Rows from block 4 of a small image classifier, named by matrix and row number. Rows with one number belong to one neuron. Each number is 500 + 25 x the weight over its row's rms, rounded and kept within 0 to 999. All counts start at 0. Numbers have three digits each.
After each neuron's rows are labels from the 100 images, of 14976, where the neuron reaches its largest size: "responds to" is what is common among them. Only what is clearly more common there than usual is listed. The data: photos of plants, animals and fungi (iNaturalist). In brackets: how many of the 100.
# gate: MLP gate (model.blocks.4.mlp.gate.weight, 1152x384), inputs 192-383
# fc1: MLP up (model.blocks.4.mlp.fc1.weight, 1152x384), inputs 192-383
# fc2: MLP down (model.blocks.4.mlp.fc2.weight, 384x1152, transposed), outputs 192-383

gate.264:484467452525522531515481504443519431514483523473554460521470493510496502447521505486508479511537487512506485514461472491535496458516517517510503489487500538503446556475488519528493480494475511493449532512438454580492472460501494501464515567508504491507513530544507561489562474526481486504490479471489522524505467525495518504491462477500537479501521496491513525497464486535507511479500535509490510494520541499457518478483479511458548491520512468504521540463537484476491526530481512463497493511526461538504452535480488485499520487480523530487470482507547468472482534517509505500
fc1.264:491516479524481475518501507486510466500488526463534451487460459522517520475470450530467489508563519535492465469482525485529476488504508506551483532510505529506417515492486489496499508510477522463476530470469512514493482510519541487461498543503527493539497494551533503513529505505506506490488517502513565513510463512481470489519481424493537482496544493488531532450468540495492474519514516513505495487518527580525482477482510503474537457518491499536510493492527486515490521503494517493499508529450470507505474548487548439477469467508500552533452500507531493474474476512510501497
fc2.264:534526446473512454504473506521467493508575541504484448510462511456537489519499484532487469517497523498530519536498513448505528521557492503518517495559469512523455536545535531503529478489540481495467527474486537517481546527540498498502532489517526512476541505495502506516515484497452509494470513504481522499496527505528512520493513471484521543517527507476492443464511489531475498497477510536500511500485538474499484543481515507503497491528584467535532466544521496516472500518529498518537526523506518505497477491500495514524536455500546503503482484504461484512524486500497498516
responds to: class Aves (99); phylum Chordata (99); order: Anseriformes (26); family: Anatidae (26)

gate.298:510464504556556483521507527549478488494511467515508520514495515483508523535509465523537509526521516496455523471516514473497492499515453487485556461536494544489499494562492530502547517500525553447539526470533501525492506513461518494502523504470518527519488489508515489476487481505469526505538508494509514440510492503516461531493518530463506488523483517493516490531513497472498538465504486521485430480479519481511499523503515473513524484527490477497490447520545465508507521509492475492525460417498459522465506471523473506504501499543484478461546471502490501510485473529519509485
fc1.298:503516523491478468480469506510496498519477542520509539518509457513560531519480516474477548503489480489516497498551467474540520474486465459490498510502483527494499493481507479498499458454490529448511470483510540508503507523560490481490497479484507508538493475507509475511509526485503522507503472528517489483495486465520482491525465481518511502519537492542514467497500506524451510491516501460482509450512534505532467505511467548492542485470520538479558493492470500507540442491504556509493493495504525521488547511480529485471544463465512528530477494495488472499468484483506536509
fc2.298:537514502503490521523517540526504551502520513491502531496492518457472531523487525520468511525479515461487469499534521537555535463532470501487512490456511491514522492508479501504498549474547478530506502505455488506498518499544522494482509495527525485507496485467510509471537491459529495470499546522508494477522500505534549483500499528539470448498497484516477447524470532510482476503541482495515490470490511521488495523509458472472529488488520503520514504510494508526477535519515487486500517439524505544520505512477487462504461544515508469532531525523516493506541483465482504496
responds to: kingdom Plantae (38); phylum Tracheophyta (38); class Magnoliopsida (33)

gate.243:458510489553508508519501458514477525522487468460512533520474512553461507468502504487504512499478494503500483485472501529535445520472492505506494488512495536480516540526505543511528514480499520504458540496489527533473477466545458480496489477476496517494471501458512505497538497489458503492506501482475489518495508495497507472500515445501498474493493511485529492501465475505506503511525530515495499481525484511528522479486517492456477501509525528502549498493540527498477496476500519493502513500500505492505500468529519449493524469457494529522499494511511489502516517493512476523
fc1.243:486488482537496479511489473517499475569476462492464537494486526559477519496469528499493538496487484487483487508502515512533438483464544535467518503524525521473494527506547525493536531461519539514446483468499526518477486546527481476483524490470508517474505472477503501503537544520488528531499493522494504510498474491493520527536509486485497491496501520507478484520458507467478502465498501508474491487469470499520540527461482519507501532529531514502519522513507542483518505474497519484528493510508488523529497478488505491506535489492525531519502510549514501478518503507467479526
fc2.243:494540476509488468494527508510499451554525505478516472474448529469543491500512479489473516536489509480514509502510492492525558529503471505572487494535498529535504513527491504503546470506490451470525534509486512506501523504517476500511500517514536467520502506529491503465498520513484489506447455480503536462477482497508504513440515500517538536546497471496475488532474502512459451452487530520482471456519506499497514531470489522471513511489533509487574456510520515486446511526498480475504492530458529492479485508447495539507527494481554475505547476504468509494508546520476480490
responds to: class: Aves (98); order Accipitriformes (33); family: Accipitridae (31)

gate.218:549481501534494524515559516501522505445534442468506546477512514481536478455513549546485516561517504508510469508527508499496499497552492525544568514489501524493509496480517494506485512487469484499512523526499501456502489487448523519501497490510522486496472467518516529472495490491538443503472461485524507486450499445479518528517489532512474480511451533541512453516488504485522465515525496496497495487511529488530488543502457486510473495498461489506508482519479504471483478511472496486454504477516522543513489516510519492545463512495496494500523514519516520497520469508502534495
fc1.218:483511492461533480485483519512480493474488516508514489507480512492495487455515494496527491482517526551497517522517492510514499473498512469463493513529502481475459506470527500497458477526503466496519502480497525500526474477515490491467542494522463484534535552501521505478513462476499508500503509497550513508493519485504463526496498489516470532483523552522509523466491480507435544495491536475480494474555529520505517495513464520487519515480464496504503496473493531509543486476497522468491512524493505521514527490455494518484516524530440492512514533489471502534480551524517500495
fc2.218:482499479523497519460498511501532528532513516491552556538558469508490471515505486487487514516496483500484517546461530540482468490501475497496471489426469468528497447484522532492484531518510512509484510500470482486476498519494482511487527514521408501525538521499476466490466565510490488513508489516489518501439525477492484484456513498497470455567467476546512507520468481550490485466469470518438502432510491502503507526461513494499488500499473536460499532438490512459491548522506486498468511489520544542496493496495511439490498472526490525518536502488475484484520456519471496496
responds to: phylum Arthropoda (72); class Insecta (68); order Lepidoptera (34)

gate.392:504505480529483498481501484493541487496522502519524473483457470500489469552517482553526498495465482456484506456490502522537494526517504533467521434530487496500512487505497477492495475507464501509492499523503478560496456516515448508522528480529518453489517501497549514495457497486491514480479496482512492503502489474483491511464484520489503477522499505505528485476463508509460548495503496458523458447483446491527515504517521541518480469529512532481563464502519475425497507503488493516541477497466520512510476478488502546465503478509526435509549504530511467452524441498486496513
fc1.392:488498518543482516480508490494451462530484516531486464532519520484490504472510482466481453517491482487483508503521482484480513531471483466501483478461521503535521500513511516466498520497520474466487493544515502490494495483468529504511520470512457531479477475518505455516491460457495492525531503516486495481481561508506515505481450501458503497490483533490494516491542530536509444482499569515516495513477476482543531492526482516506511496511493547528497526518458515488509457518516482474505505455536463512518524507500519497505509487478541554481477533509464513534484509472497502537
fc2.392:480468500460525517531482537493504523529528527503513524575555532528527497515496531509440478509538489506518507468521516490526462536518477514514492502527495486523555544468499537478495515491444515490467498539468504490492505499504490519538520512525496505503508487465498512538483509489532522495451481474478513496510537512490503469466503507500510460549495548502496488531480492478498452527502521509506547536553518487523435504503531462508497521532488499525499526510480468490531470505502495498508521478470486525504548473515500467479498533504506489462543531495487497514516487473505510447
responds to: phylum Arthropoda (63); class Insecta (59)

gate.527:516490514495542506493509486511483456451505467491460502549482533460510477456467468467536496528490524490445482507475479484485474512501478507483491494526506510502505547519448520445492549467516519514472509512536516489516447485442486509524443525494535498487478504509515536507500495440537543548500469448484514488516492491498510524503529506439517512509474484493487518532482486498476436488503492524474486507496495522492494553533506525527475506511503469478497438489567504511479532471508483508496491529503527489475504524482480477544477533506497511529568509564527528519497552514492514517
fc1.527:459460477525529495505520525504537494522494531463503488493487500523511497522541508505561527478499523525461485518489467468480525531533481476478533501504508481519517491463486496500515510474492534530518494544528490546469514498427471491513505481528477476499467507498477511507446503528514511478438526502511477486500506440518490493485545474499489502520488528528523476508496500503475506531541496481515458543504565462472545502470488457506473493482473485467455494506542485473485565485508461520512522505509501519509508467511488524471529469498482510491524528550493455529519493523513473492
fc2.527:449483513485525488490483498492521491512455486524490513501479503503459514464432500522482515494470488492506498518481528512498489505505504503444500500519509522493487491439527487524492511499501521488491508458483477505471502456442490468560462471490520473512472458546480515521501474516496507484526484495494437509515479550491458489491507494515517506498481541506497495509481485568509489539474492503478503538495508534501485484498508520456543518525482487531534465473515528498490479528497507502513520485438482467537549501498469486501488545481527501491508517514505514493483533542516507494
responds to: kingdom Plantae (57); phylum Tracheophyta (57); class Magnoliopsida (51)

gate.483:493524478517460486515524532482501519494500477484568498516517487474478504520466485520493504529491511537494530458490478530495542524506490525476527476541483507510511464512511508509441482472494463519495487515452520497482512526487519510511460460496468470510510497468478520492481513497513496514513495537520493497467503511523502594482504532515510510495510514528528497507441520533485517545494458475503540444504541520477581526517499511468500516460585498438539493481530467501469511477447496490521508468457530492529489495455482534504503472526505491503494490509475471498490528493498488491
fc1.483:549506537499496496525547476490478484481452469565510527476535456507534495513536507522463485487532480480518472463537540475489504496464473512509493502499524523513512431478494513484483470514498497555482471523519552487491492474557484487534509509482521471487507465535501456511482508498532487507526527529532526489554544554492548483524461506506505492508488536526518530486500517536496500512497490510532509517504510483532494504483510482513522503510464490502506532502495507447508466478562535471543466510518484534522496457478540491547508483498536457516476511494497506557521496521519491465
fc2.483:482494477470525470488480490531500551569487485500512480514499471529543527501513489531511512497489453516495502489491513387454508528537544475512496472524498475475515476503540509484499519487514497473484505508510515515483470471504475484485533508504494510513502503459482503511489498447495528497502458499512537508507478528506481411512518481487503465566519504506522489537514488481498517468519535547455500515499511484550499483506487470468478508536550480473537474537486491491484486533496440515501534478488556492514489492527471516472514478477523492478494520504468479500452479505476488485
responds to: phylum Arthropoda (75); class Insecta (73); order Lepidoptera (38)

gate.131:493503513506493459499427519520513498525550538469483455519470492495479468495485486516476531515538496503488528523469501482511495481484553493527481486501559474460515479496537511444506491506494503490447521528497510460540490485515526516460458512540504486504494500569520531463518509495462538487498476456523511509513526519504509552441489483490582520488510510521498472491502504478509479530512481554455537499481465542487493490514532502501486520453502464495472512500513474466465492482507485510518477513435495505516542512528504469460498476491507476467495518494525488505560503488504516500
fc1.131:506493495514452492495450531492540510515510493508483470574470476488509494532503459523502477494493481535504529480518488470563482490525521472520468511485526471476490516491558511504432484502504527492482512485480493503577489501487470491484466511523520426474486483511509499485512484488472492502470482469511468498543534479506559510480510481499620533480510504518499509516491479529521464519513489531522490469509522487493540469557545502492492502465494475517495532519480496499455480523533454457552481493493483525505523508477519459477528490479520497515441503499504508526529530500469536505
fc2.131:514554469502481498503505534520490533495535480519486499530451528490526517523466484478503524500541505504494479474510515483454511535459487509467509480509491500525507555493480542477488483477500517501455528479502514470509528541503489521509538471505498478508501502521521488488475491503486538458536527474510533507498460496496537456477472555516562515521461488521501519564436544499509491490522540468474547467520497529478518496479530529474533486531500502468538483501498506472477544503537509482468453512450504492480508495527483475468511454459485492493536508522487521532520533505520475516
responds to: class: Aves (84); order Anseriformes (26); family: Anatidae (26)

gate.440:480527512509498524478504553496495510506508470544484487488494499513452484525479527529502502524507493506515501531480462515517518533501478568527480539500490472501527488517511495497496550489505484518506526472527500454486520505499500497498467531515502514528510516497510520510493506449512493530478496492488492464519496456497431491461471522536483510477464490543508490538480538530482498550479536502526469518485465539525516495533479502548461497499494478486476453489483490463539505497481496508514519523512442499546540503488489498483459554491527463500469461517541501480500516483506535525
fc1.440:483488514518507488514512503492522485513473511471524480450509537510555516466589471502511534550509498517527485484493507455540529471527519497497470469490537520537524493535486506483583533490492502492459502520462498491489488511506514494473487503513479487514492500490450511520518492477489537485519496489517470487483510553511495474564477511435486496505539532470499490527458480507485509477509490501480529488475509457507507481508501518488516490532500510478519478500523502497532459474471496488483453505449485493515537511527493515485464504532504523494505525470544504492489486526485512514
fc2.440:463480522500515474511522528511465504491490489502476479517508531482497475521503543503467478514513506507475527515496462568437514512479468482492456515506484486477484527505460506487522487509481467454475550551506487485531477485515491501515478489474597477483482502528492497496470513541512531500527472542498520512480491556493503531458464486485517535520503524539502526498474509537508477474517502477512488516496511474512476452555503484493506496493516476444437494477528512524502519515498523497494488504518494509524481517494495495494482514473507511506543473555475481492528517507482500522
responds to: class Aves (97); order Passeriformes (70)

gate.302:532538459487479536542506525518505511524479525526485534492491505509517516508456474532515540491541483509443464486512499480475512504538475480464495497477493512523460459510515555499508508511503491499523514506547535454490532449528514489481546452527467474563486473498488517508509480474486485505492462549468523515506485511444529511487492497459563477577528494483531543503476570486504488511461473510521503499490484519497448489495492492469491515513550478467478538497449456524482501443488489487485500501445508520540509494453516507484500502494499470501497496483487514507525487490549537478
fc1.302:493520499526471485511548512531499481513529496480525470506530503543486501502534550517491474503532512499488474488471477473510516464447504488535432461512509517478455511516494497473457474518486491519493541501497517499522494473473499480470447512528474501509508467480518485465510508476493506462501463528512479522486493515534528539506458531517519506538484535499503492510518459535499521471474530539518542478524492530488507493494514485472512493485495515445523521466498473461480490501529507468510480496485504489517484529465489506535507502474529479488508473467534500495485481515549496488
fc2.302:496498476460508472435505540498500498499482501497482532534486491491480491484459508465511520466466495471489524502493509486441540502560477473479495452491482493478528471497504493489473519497492467532511511487519505510472533505474524503507467546449553495495559491492491559527574512528493514521491502487483478516529494539500500502527543485452490528511494437489508492588531503511533520459513501544499532495512525537522535474499511492486489527452486529500520520486518461509501501521484465556499507497466431499523447479487501507489505524513468509510446497511470465475475476460520500515
responds to: class Insecta (89); order Lepidoptera (79); text has "moth" (41)

gate.149:510484496504503540540488462493486516476489489531508528532505544502485488499499516523532481515507475506513460470487503448485488521503462520489505538491507452475501508543520478462533501490511567512486466497478455510434506519516479490518498515472499459509504508483528482526493524463532508490491530508533506453495492548491486494505499509508498497572505500540503511459511497459533478500516516537500509486502494492507497504496528518512520496512537506531527516510495475451464512514499470511514504506519505491490543457515508475508525494453529500458496515517436517461523522495487478530
fc1.149:498507478521527468550504528470449481456503514491466475468495511480531493520508490527434507447552530497489486541512468481517517489527494490463500503533495532491461469481502453530483516487511476479498518501512506505536490491547499449473508537476460528489492527543496548485468534526514516519475520532482483531429501467518474468549521493490499452484495489500512538508472503524528509538473504489536490483515488513518546480529507490543469508502516527493505495535471481508463505498453554551510463502486490459489498544486486516495483484494505507471527519496500510473512475505486511468
fc2.149:496507475530486538522476478506507542525501525519485487500528465445514515515541488530492485477491466499483522514484483498459505481467514497471458488549519461537493522547474484493511499484481529422513553486510489537502528511467529511483508449486475482501464509537510490467466490480524538520511523479493468493533519532494536546512527484531522486464447551533501474511462506468520525496504508481490495466461507453530461512513479514452499476505549517485464543504536484528513526462491492462512544542471530488473507490511495504521457452534526447520496448514496489508552500467515513532
responds to: class Aves (84)

gate.372:471499476532505470483492509559468537508533530469481532498495502504479499518537466469533521499486518512504535477494479512532525505510520521492502489459493478497492520469487527498504520475484555519483512476495496510496510517546485547480507506534540478476517520460491534500506480444475507493546463472517469506463511497528542507483472478479507458484521537452504509520496518490483522481472485450460488499511477483457517478505516494486503545526489505481480504507462506462487500457538516536500511495482532526484494455444487492500511514515500517477513530462433486498515526521522484448
fc1.372:511502532526513513472504508524513487510540521489516462508507478498495520492498467480536528472511546534536524517495475475473562528539464486513510517476551479494497496501474504498497505461511483487516479484458531482474491503520488520503458525512476481477540456496443548496514517528544506494535489498495513526537458536459495523504531489473519519556535465481464505463509494560510511514466473518461465496539503458463529520493473512488511493501521483499536495476457481522506472505497492449487507527509490528498529454514505510463481469484526507516518524514487488503500526514494517509
fc2.372:520477562516497536496494481498514483484532518470491519485505525492490522521485494447541508493471515493505451544463508491492518490487502496490476482526511513482445509496502509500530464487506484461497506478522482500506505515509497495512539519493557495495502508481508575490474468500489518514508509500447490531468460474475526497540509427533489507494509464481519540457522502478474519455550508486470514520465515497511508494542488503500491489458525527482454487531494505513501535518511513560523480456516522482541495485485452470491521449506490504547456524513538479513502476506563523488
responds to: class Aves (84)

gate.19:483520456471537493511487505482527517506512509513533515513513522490541493459530566448514502462495502458496528552538512487520515448530469526491522492505482500494498504508467516485540514503491507498523500529499490483535538465535479534504528536520533482498459489500523488513521539450510474534500513494499493511525485520553498482540498457513491525516473494533515502483498512509495499495482536512506520526494470516446497541481572489497482485499494524530513458479519537518537517512558497492468500449537511478510551504483521544541496527483498508511479500492495487516479450465510561530
fc1.19:493504483483475488512510557508495486457474464485511481499539483471529454520472541520545519507467512505476473509494518521496478506481479547510527504505464470493497480471522509495433493490497491504504504509526512472477509475508472527476494541531532490511501491488485481514509495535527484488533530454486486545509532484517497512529477541505520520479480515536512496511511460490524503470491502483505468465491517519472479489482530484510478503507537508517486466508459500511483475528517486479493483499509490463449542509461502498452473520546540482499483514525504484513500502462507487501
fc2.19:504511537484502505475478471481544474515521490492505474475497517549478521498504522502514487518474507533472526484516504524485484517500529484494532495526524469466507476451508516494489528517443481485548508512510494492487494542506512541542483531459526498481503530482474548498526531517495567502499451511470515518505505543500506531502481505470482432551564504484474435521539516533495477527488531499487516540507504528493524477471528493521496529501516512539534508509494526502458520514497510519503440508509504482493504487548461510482432483504492496493479526481511517508526516526565536476
responds to: class Insecta (69); order Lepidoptera (52)

gate.241:471490493523536541513484499527480523514514523504477535527487468511490490507504522509543455494468489506495543544496512502473456479521479489477518514540523488512469468457482547463514522508515504491517541483498504518501496455493486515473523514535484454460479483527516493481455482538489498510469543455524512515495471472473522499489529521439489503502454495441482494528499469533510503450521536507524499508535482507532469529505457483480507539485499472524466480504540511451510501498510450509502484504463478504491500510438544470473484524483503476440500477543478478516453468545520482487
fc1.241:477542516498468430482496473554487488508481525507500498481506465475472502501515556482420504506459470522563519480505487494471489505485531516491501526467523514512507483463506522525550516524497506489551490518496531503500539513510491502444484491554515441487521484467516475514472533515531504516536505528537493505500539481491504500489480489490514496501494499477501491529527523516498529489549546486529487539490495515503496504497493487507520499501480516469484507519493491491503504527511496503529488478522489502500507502528495540503490468534506479487463497485488449497449478476525498463
fc2.241:514574464537512521538495462506491561501493538502467470508494498506480519558530483467496489513537478477476477481497512498463506458540564506563518468561470514504511496423497484475508491516494471531527474477531521458527440520520477500539497501495440525502498518493489482452465512515511491491459519513459540512473525501495494489531495525472499495512495448492499492518525492492493479484545477467489497511484494483498505516512498531525476497521503492523509482546505516533515517482497538476521517510509544530490512525497462503478475473479480497459512509524483531511507480528502483490
responds to: phylum Arthropoda (66); class Insecta (62); order Lepidoptera (35)

gate.424:495518528507502497533555507562468476448490507534524475502525507491520505503524454516516491511486508500534510526482463478507505477482485516521467507475548517460521493559541474499568513536463496494512514524486489501492512497497482504496497529522528506480521497470509526515472519485482474482538480484483482499513551491458473546527432494520564515531504527489481501488495526551519468524483493475488505563464480515475494493523542492464516517533509510452501461493523489529559499521489480482479496497490487495505557487470519500436495506536537478492527513500482493476559530514513512459
fc1.424:536487537493485478482456514505464523478508471486460520506491493510492459486467513543504480512462492473482488474503502550457486499476444479501499528522529522495487538514485501503467503535503500498504510474527477521505524532486507473529469472482488482491458498509494455504509492555518471498519493511502547536510547520478473459469526500510495474491502525485510508467547483524530519519476472526487510514514498519485453520531501486539513447505504479529548506501478506523486449510507493483467506477536524504476532508450486467490549446523486471461542471504469525501503479453455503472
fc2.424:470510463483503512470503510492505549478467522506500562535473510480452437495493455521499530448436493482529474487479533483510493474459507513505516488489526459513475501539559511479527484483530460497491467464488482521465511488491503471525529520506435505488503495455515464483475482490535508507452567506529500473474468448521475498519557500510470451509481486489481467485492479548457475477504542467503556528511514522486527471493531537495489506442491535524531513537523536471500510510518485558492465474474503542521497504522516530496519509498501490501486553528507538490520459515509479484
responds to: phylum Arthropoda (88); class Insecta (86); family: Nymphalidae (30)

gate.319:466541479488552481486511485483522535506517464462528500507491489515493522467507532499495498483480524491518539508443503480486498485512552468552505492483469511497507514498491524495491485512483501505509466563484522488504524482488433489543497537492507473458487527521487497511479504478500481489476546547500506536512493520520474477562503485507496514534490510517483512492524477517480485503552483534456468507507500529472497518513521523503527460458553506536508468481487512479506498484512449477509518502508554502481512511499535520494514466474490477516459539515492479527534468500485500492
fc1.319:517510479526499529499489501512466484488477496504495505487508525495440525517486462472511489502547523494501477461469513531534505522456510502513487507563481545524490512454491493495517475542494479538473483470485516504478451456519523488462556456511481526468496488500491498484499496483495520496465471469502464476499441521488496470471519506491480495501520515512501453483479473560486516543517510535532460501502483510508478476545474534530487518511510488516480517525479473530534472537485529480511507503478459521500456521554527489442490491476524493506534535511430499502502473537540493489
fc2.319:467484525478507500474525487513480491498480533525490470481517437512513497462502470490494471513476481450494518496512534488520486530512466509510483496520510525513468524534457514484440520456498500535526457504504478476538519486508451490543519468512486489522544474497480513483487457480552510497529550507495500521487473461467510513517506527485515520543448505530522487492436487459531497460478532446474507529509484522483459487485540499497495508504434494472468520541486488458487463511490495490526544503509507536477478452520478493470469530495489537513521504509513513525482536478459467536
responds to: class Insecta (66); order Lepidoptera (62); text has "moth" (33)

gate.449:481481505517493458495479492500512482506521499486467528509497506509519459517521532468478489495483488485539507526466498550505469470506504483502449496522478496523545447539493524498582505533495476471500485511523515511493504491517499449482475520534473477484521462528467483523531500538507507506495528506523483521552485516459471489508513492501469493493451514447535527518503471519506505478512554510522547513456456480517531528475505473516462524491529500471524471533515522454509521464508491506502499487511462495512521491499478486474499565516468510463515507551471559482515521472498490509
fc1.449:534491517520470503529486513509465544429515483529516491518504503522530480518514552473479454525474498490549489472478504546487490530536512477488496528493477460509509460518530524527542518503521477468476436515523490487469551476507434479461509534514532467490478505488517477503485471503500474506533504499476524524515556504471505486529512509425504540526532481465564547501529499515494540487480547474515497536500482477514474522503525479521465479506495559493512515511501529511511469480544457506505469470525492491550549538506498482499509530519518509495487533537484531498496546464492517525
fc2.449:460464474482518500504490548464448507494502510521496512469480536482499494483511506529489533477492528501460512510513515499501524511481462518467467485527505504523540496508476493503517514530461485512525491483503467477501499498503564475464468488525536499486465537489509482489480529504506511531485515529530493515485524524484546483501487489524538503480504470485494492530496490545487506479528517480517536484506532473504555471487498521484568530507548476503474520454534507518488456522477482502475510471479478498493445493563512479486541499503514517494435508534484521523486514497494495480
responds to: class Aves (92); order Passeriformes (70)

gate.672:554499467473477496552505515505510466472516507493510485524500454507515508508479503506515512485499497504439479505485519502559532481501557478528485472490530517496475484509487488462467459495471511506507545488513500498564466482461542489477490522520507514510539476529480472488505491525492507495469491508490464518493502516515527527467478523480584527480482498498501507499530484502467486499555484481453478490501470490463516530535429463446489480502521495538483497471490542445490528521539472462492514510451494465460474501477502473466490511530499493521459492533524500528494488540526505485
fc1.672:464502516530468516493508476500474492489461507504469532464504507507515475535511513521541466475488534483503500479512521527450455492504491520478535553516491483506527491458503516503519506489519484522520511509496487558450501500542480511555535455485474499525520510515499475514499527481509506500484508495497492515479512517510475447516511512483422497494535500495524545533492496480489502462455539487523530506490519496525563465470553507503562508489487512460517500506529486480518493471533505504467468488526528539488534495486506534571499525522491496506502476512483502454508533491507477520
fc2.672:510512526501509510498464459465567487499527502470470516511455486541528504503481478463505482524521571508496454513495495514517443457517510535464469485474479501482574484470544532513498493519508488512485473530497463483498430488491455465470451493501518481534465473462459487511494499486493515493471485537494492450495518518487488504502528501476551461477471502543502505458524530506487483502469528468462505512521512490493519494515521495490517489520485501527449507478510480497506516470482462485493546440521487480456526474451497490457522535487514483515491477465502523492498486509502490509
responds to: class: Aves (96); order Anseriformes (36); family: Anatidae (36)

gate.744:528468425487502438502569532504491484517475465492483454498468510469544546506486510545514482516488513538544516502529509524517409491496535487527484480479515477472490461519481506496471474481511559544508484496507482512515496472549521493511497462499522495489496459552510489489457499513508522486460490469509494463516472508504479530463466480489514532462536506497484514468487522494517502504492512507474503524495505506490481512539515526465470476492500509516499485540503538488495508457485523525478496517512509429523476515520482453526479505497483525490500501524494474490471502515513455498
fc1.744:532493451523497520470505519507516533503520510493469472524498505485436478519493499507506470498499489526514491483508491496508525491539492524472492484519499479538497494526458497513519468511459525532455455478508535539508511523514502486500499511472550497477531469525547471563523509482497474498485527548508457514518470469531489495517535532491558489471485489518477517486489502539542548495472499521533501508479435528501493523488502538497491499487558494503535509559494476501500478482485534486509477485488504437548544507504488493494508536539492473489489468534490494494536533478509491478
fc2.744:513479481452525511560522507484517525463491485503477480515499498514542507500519532514477460458503498476451493509473485487467498523518488525527517478450497473540480467464486486544523499505506440498459554487535477433525487495503526521468518542464510492507516537514452496523528512486465512478478514471513495523490500473515533482505504495490491478513494448493518523544462511472513503523515464517467585470492550505467487526467520481476463463499532527488528554524489531487476532514496505451518499525523496486505551482530511500510508454534493498508511482500508497512506505482523508514
responds to: class: Aves (88); order Anseriformes (28); family: Anatidae (28)

gate.430:495530551476460530515520496464486475507531514537547529525521511481519521517481520536460471517519540515476487500513510529534499496488470535494480502485491548486483484519480502449468492504465514502470482448478538529516530458490475494535514514464507508495490487524501509518460460470483475483546505509498525520484495489474438492486480469488506477536508510501491504522504503482558493517493485471534469524516537565540523525494471535476482492484501512502486476473497531532500481503492466500524534511541495503522508513494519482510507486512481528509475499510485508496481508523530477550
fc1.430:512575512492509507505497522533506447531496500528526471504535497529481544492489495502506539519496510477481477520480512490497524491539460534507467459510507525532510503494504490447524521522489499483483473498498542503498455483458484502517511476452452469508507503499506524494459537457509495496515521531479522478539513473453486534511518437473461454532544514516530489510474483481501485487505508475463451518567523503506527494484502517502498503507489533513511482501518490526509466482526501476516486543521500503500505499500492500505489492469485517548479467486514447511515499466505469483
fc2.430:487472517504484497544483474505521524461522510479512490474453482495523520509456469522469454512475492525513490497529509477538490470536495487497426481551505510548516508522489535497516524482527494528519511458474460535500508498526499472525493537501485472518514491524457521462466462550517503466498489517469474475482500465466534500523474445483485518505514523497500441502535468512483446516507486508538523483500487502516482503514459540484498502560483497535473507496429498505517530500502505457496540511475529511475526459485522493509531469514547503500464496510484496489512518527547511500
responds to: class Aves (85)

gate.753:480517540509462482532475470523538506499529477466485496485458473519520508474494483543451451529530482551503529505504510515541524479445501507495516469492526559490503538506511504489501502483519521500515512488490532504506528535521504503506497503477530461466500521516504520461519520512496490448500476489436478502513523539509520506489482538485475498469537537492470483466482496514501470524490517512522484501499478489463489496506504462482493478496465501535546489483508461480508490479481503475514506489477513476521476504502469469510498510535534504492475499541479506515549498556518515499
fc1.753:459504508499496508473533493494508516463488473516515534507492444486452511492500473507459516541520525525513468443467479500486503526471500445498489516526474490504519488482498479509502515462502500477468558509505547516504474532508521494463489520507501486502488519493474494509488478462492501470485513524485510517540506479531496553507480474483429518509480511490462486538469510470545509481479442534574551512499456535494504510529509489514535459491516522559514507502481497513470480515486511468481488481513506478523519503527487462480517461446446471439493490532508474507522482488552486509
fc2.753:465501488493474472478518501517503504485431524503498475527476485500490495501492519471513518512507483482487456480572477522497488469503472462469543502473490503510516500483489468482454503519451454510545484494480480506453476494475506498503498508500517512482443528475536504520496462464457510512540524455489515512505478488495497486569504501483532503472481500512462495469495554540486553528530458532512475473556473515494488502518535536514491514500494508494512559515494532488518496504519477483491519506499538474504534507524525518517480493513514494444486511527520475517451474507523483485
responds to: class: Aves (97); order Anseriformes (38); family: Anatidae (38)

gate.359:503524479488477479525536466460565465460499461520533533481514520510481496513459500531468512495506499510533484498481539529467462538534484509473504534521494480485494518500476532513478507495507473508520478503495515444494493537527540477513487486499496482519525511502510534492514504508538494502512467532472476430501472493502508492479475529457542489496503500481533485525485486537448494577493457536493473525488484533510500515475515499486503519474442478500497517493488478538515496509525476492517473529520474500480513476475508473498532512488493491472514499497489503547523464491488529485
fc1.359:506477475512552525472518570508472526476499494514470444549508471491485501467472508531515537492499486507477500486508494481545478492451531523489486443433518568521541528536500474474479513538494523527463511481475499498503501510493508536499532525514517517545497492484516491530488517448468535526484493488483499491473511551502489479464532501519483539493499504481527535544543527479510464502485534472496515498501518515535512502508475543471500495523480515467475483502510476451452496500507492489516484515502530484495497474499490492485468490506543515522516536447480530497480511469555473484
fc2.359:472521522551473499525520512518518546498519474496447505505515483508564502502531505490527499515490452455497493504513466494542501534457504507478506509512514519520511470514467514502490516501496479520486551518440533479476524474500483503499536482488493505502461533488458520551514519464492502496536523530480521461478515468508514500472526568456499490479499495510487536508467531483468490461500501529484518495451522494486524555481534508519514456528521513521519536465538482519500503527490490459484547490520526518453536480532542439507538509488479494440494509505526464532554533509487486514
responds to: phylum Arthropoda (83); class Insecta (79)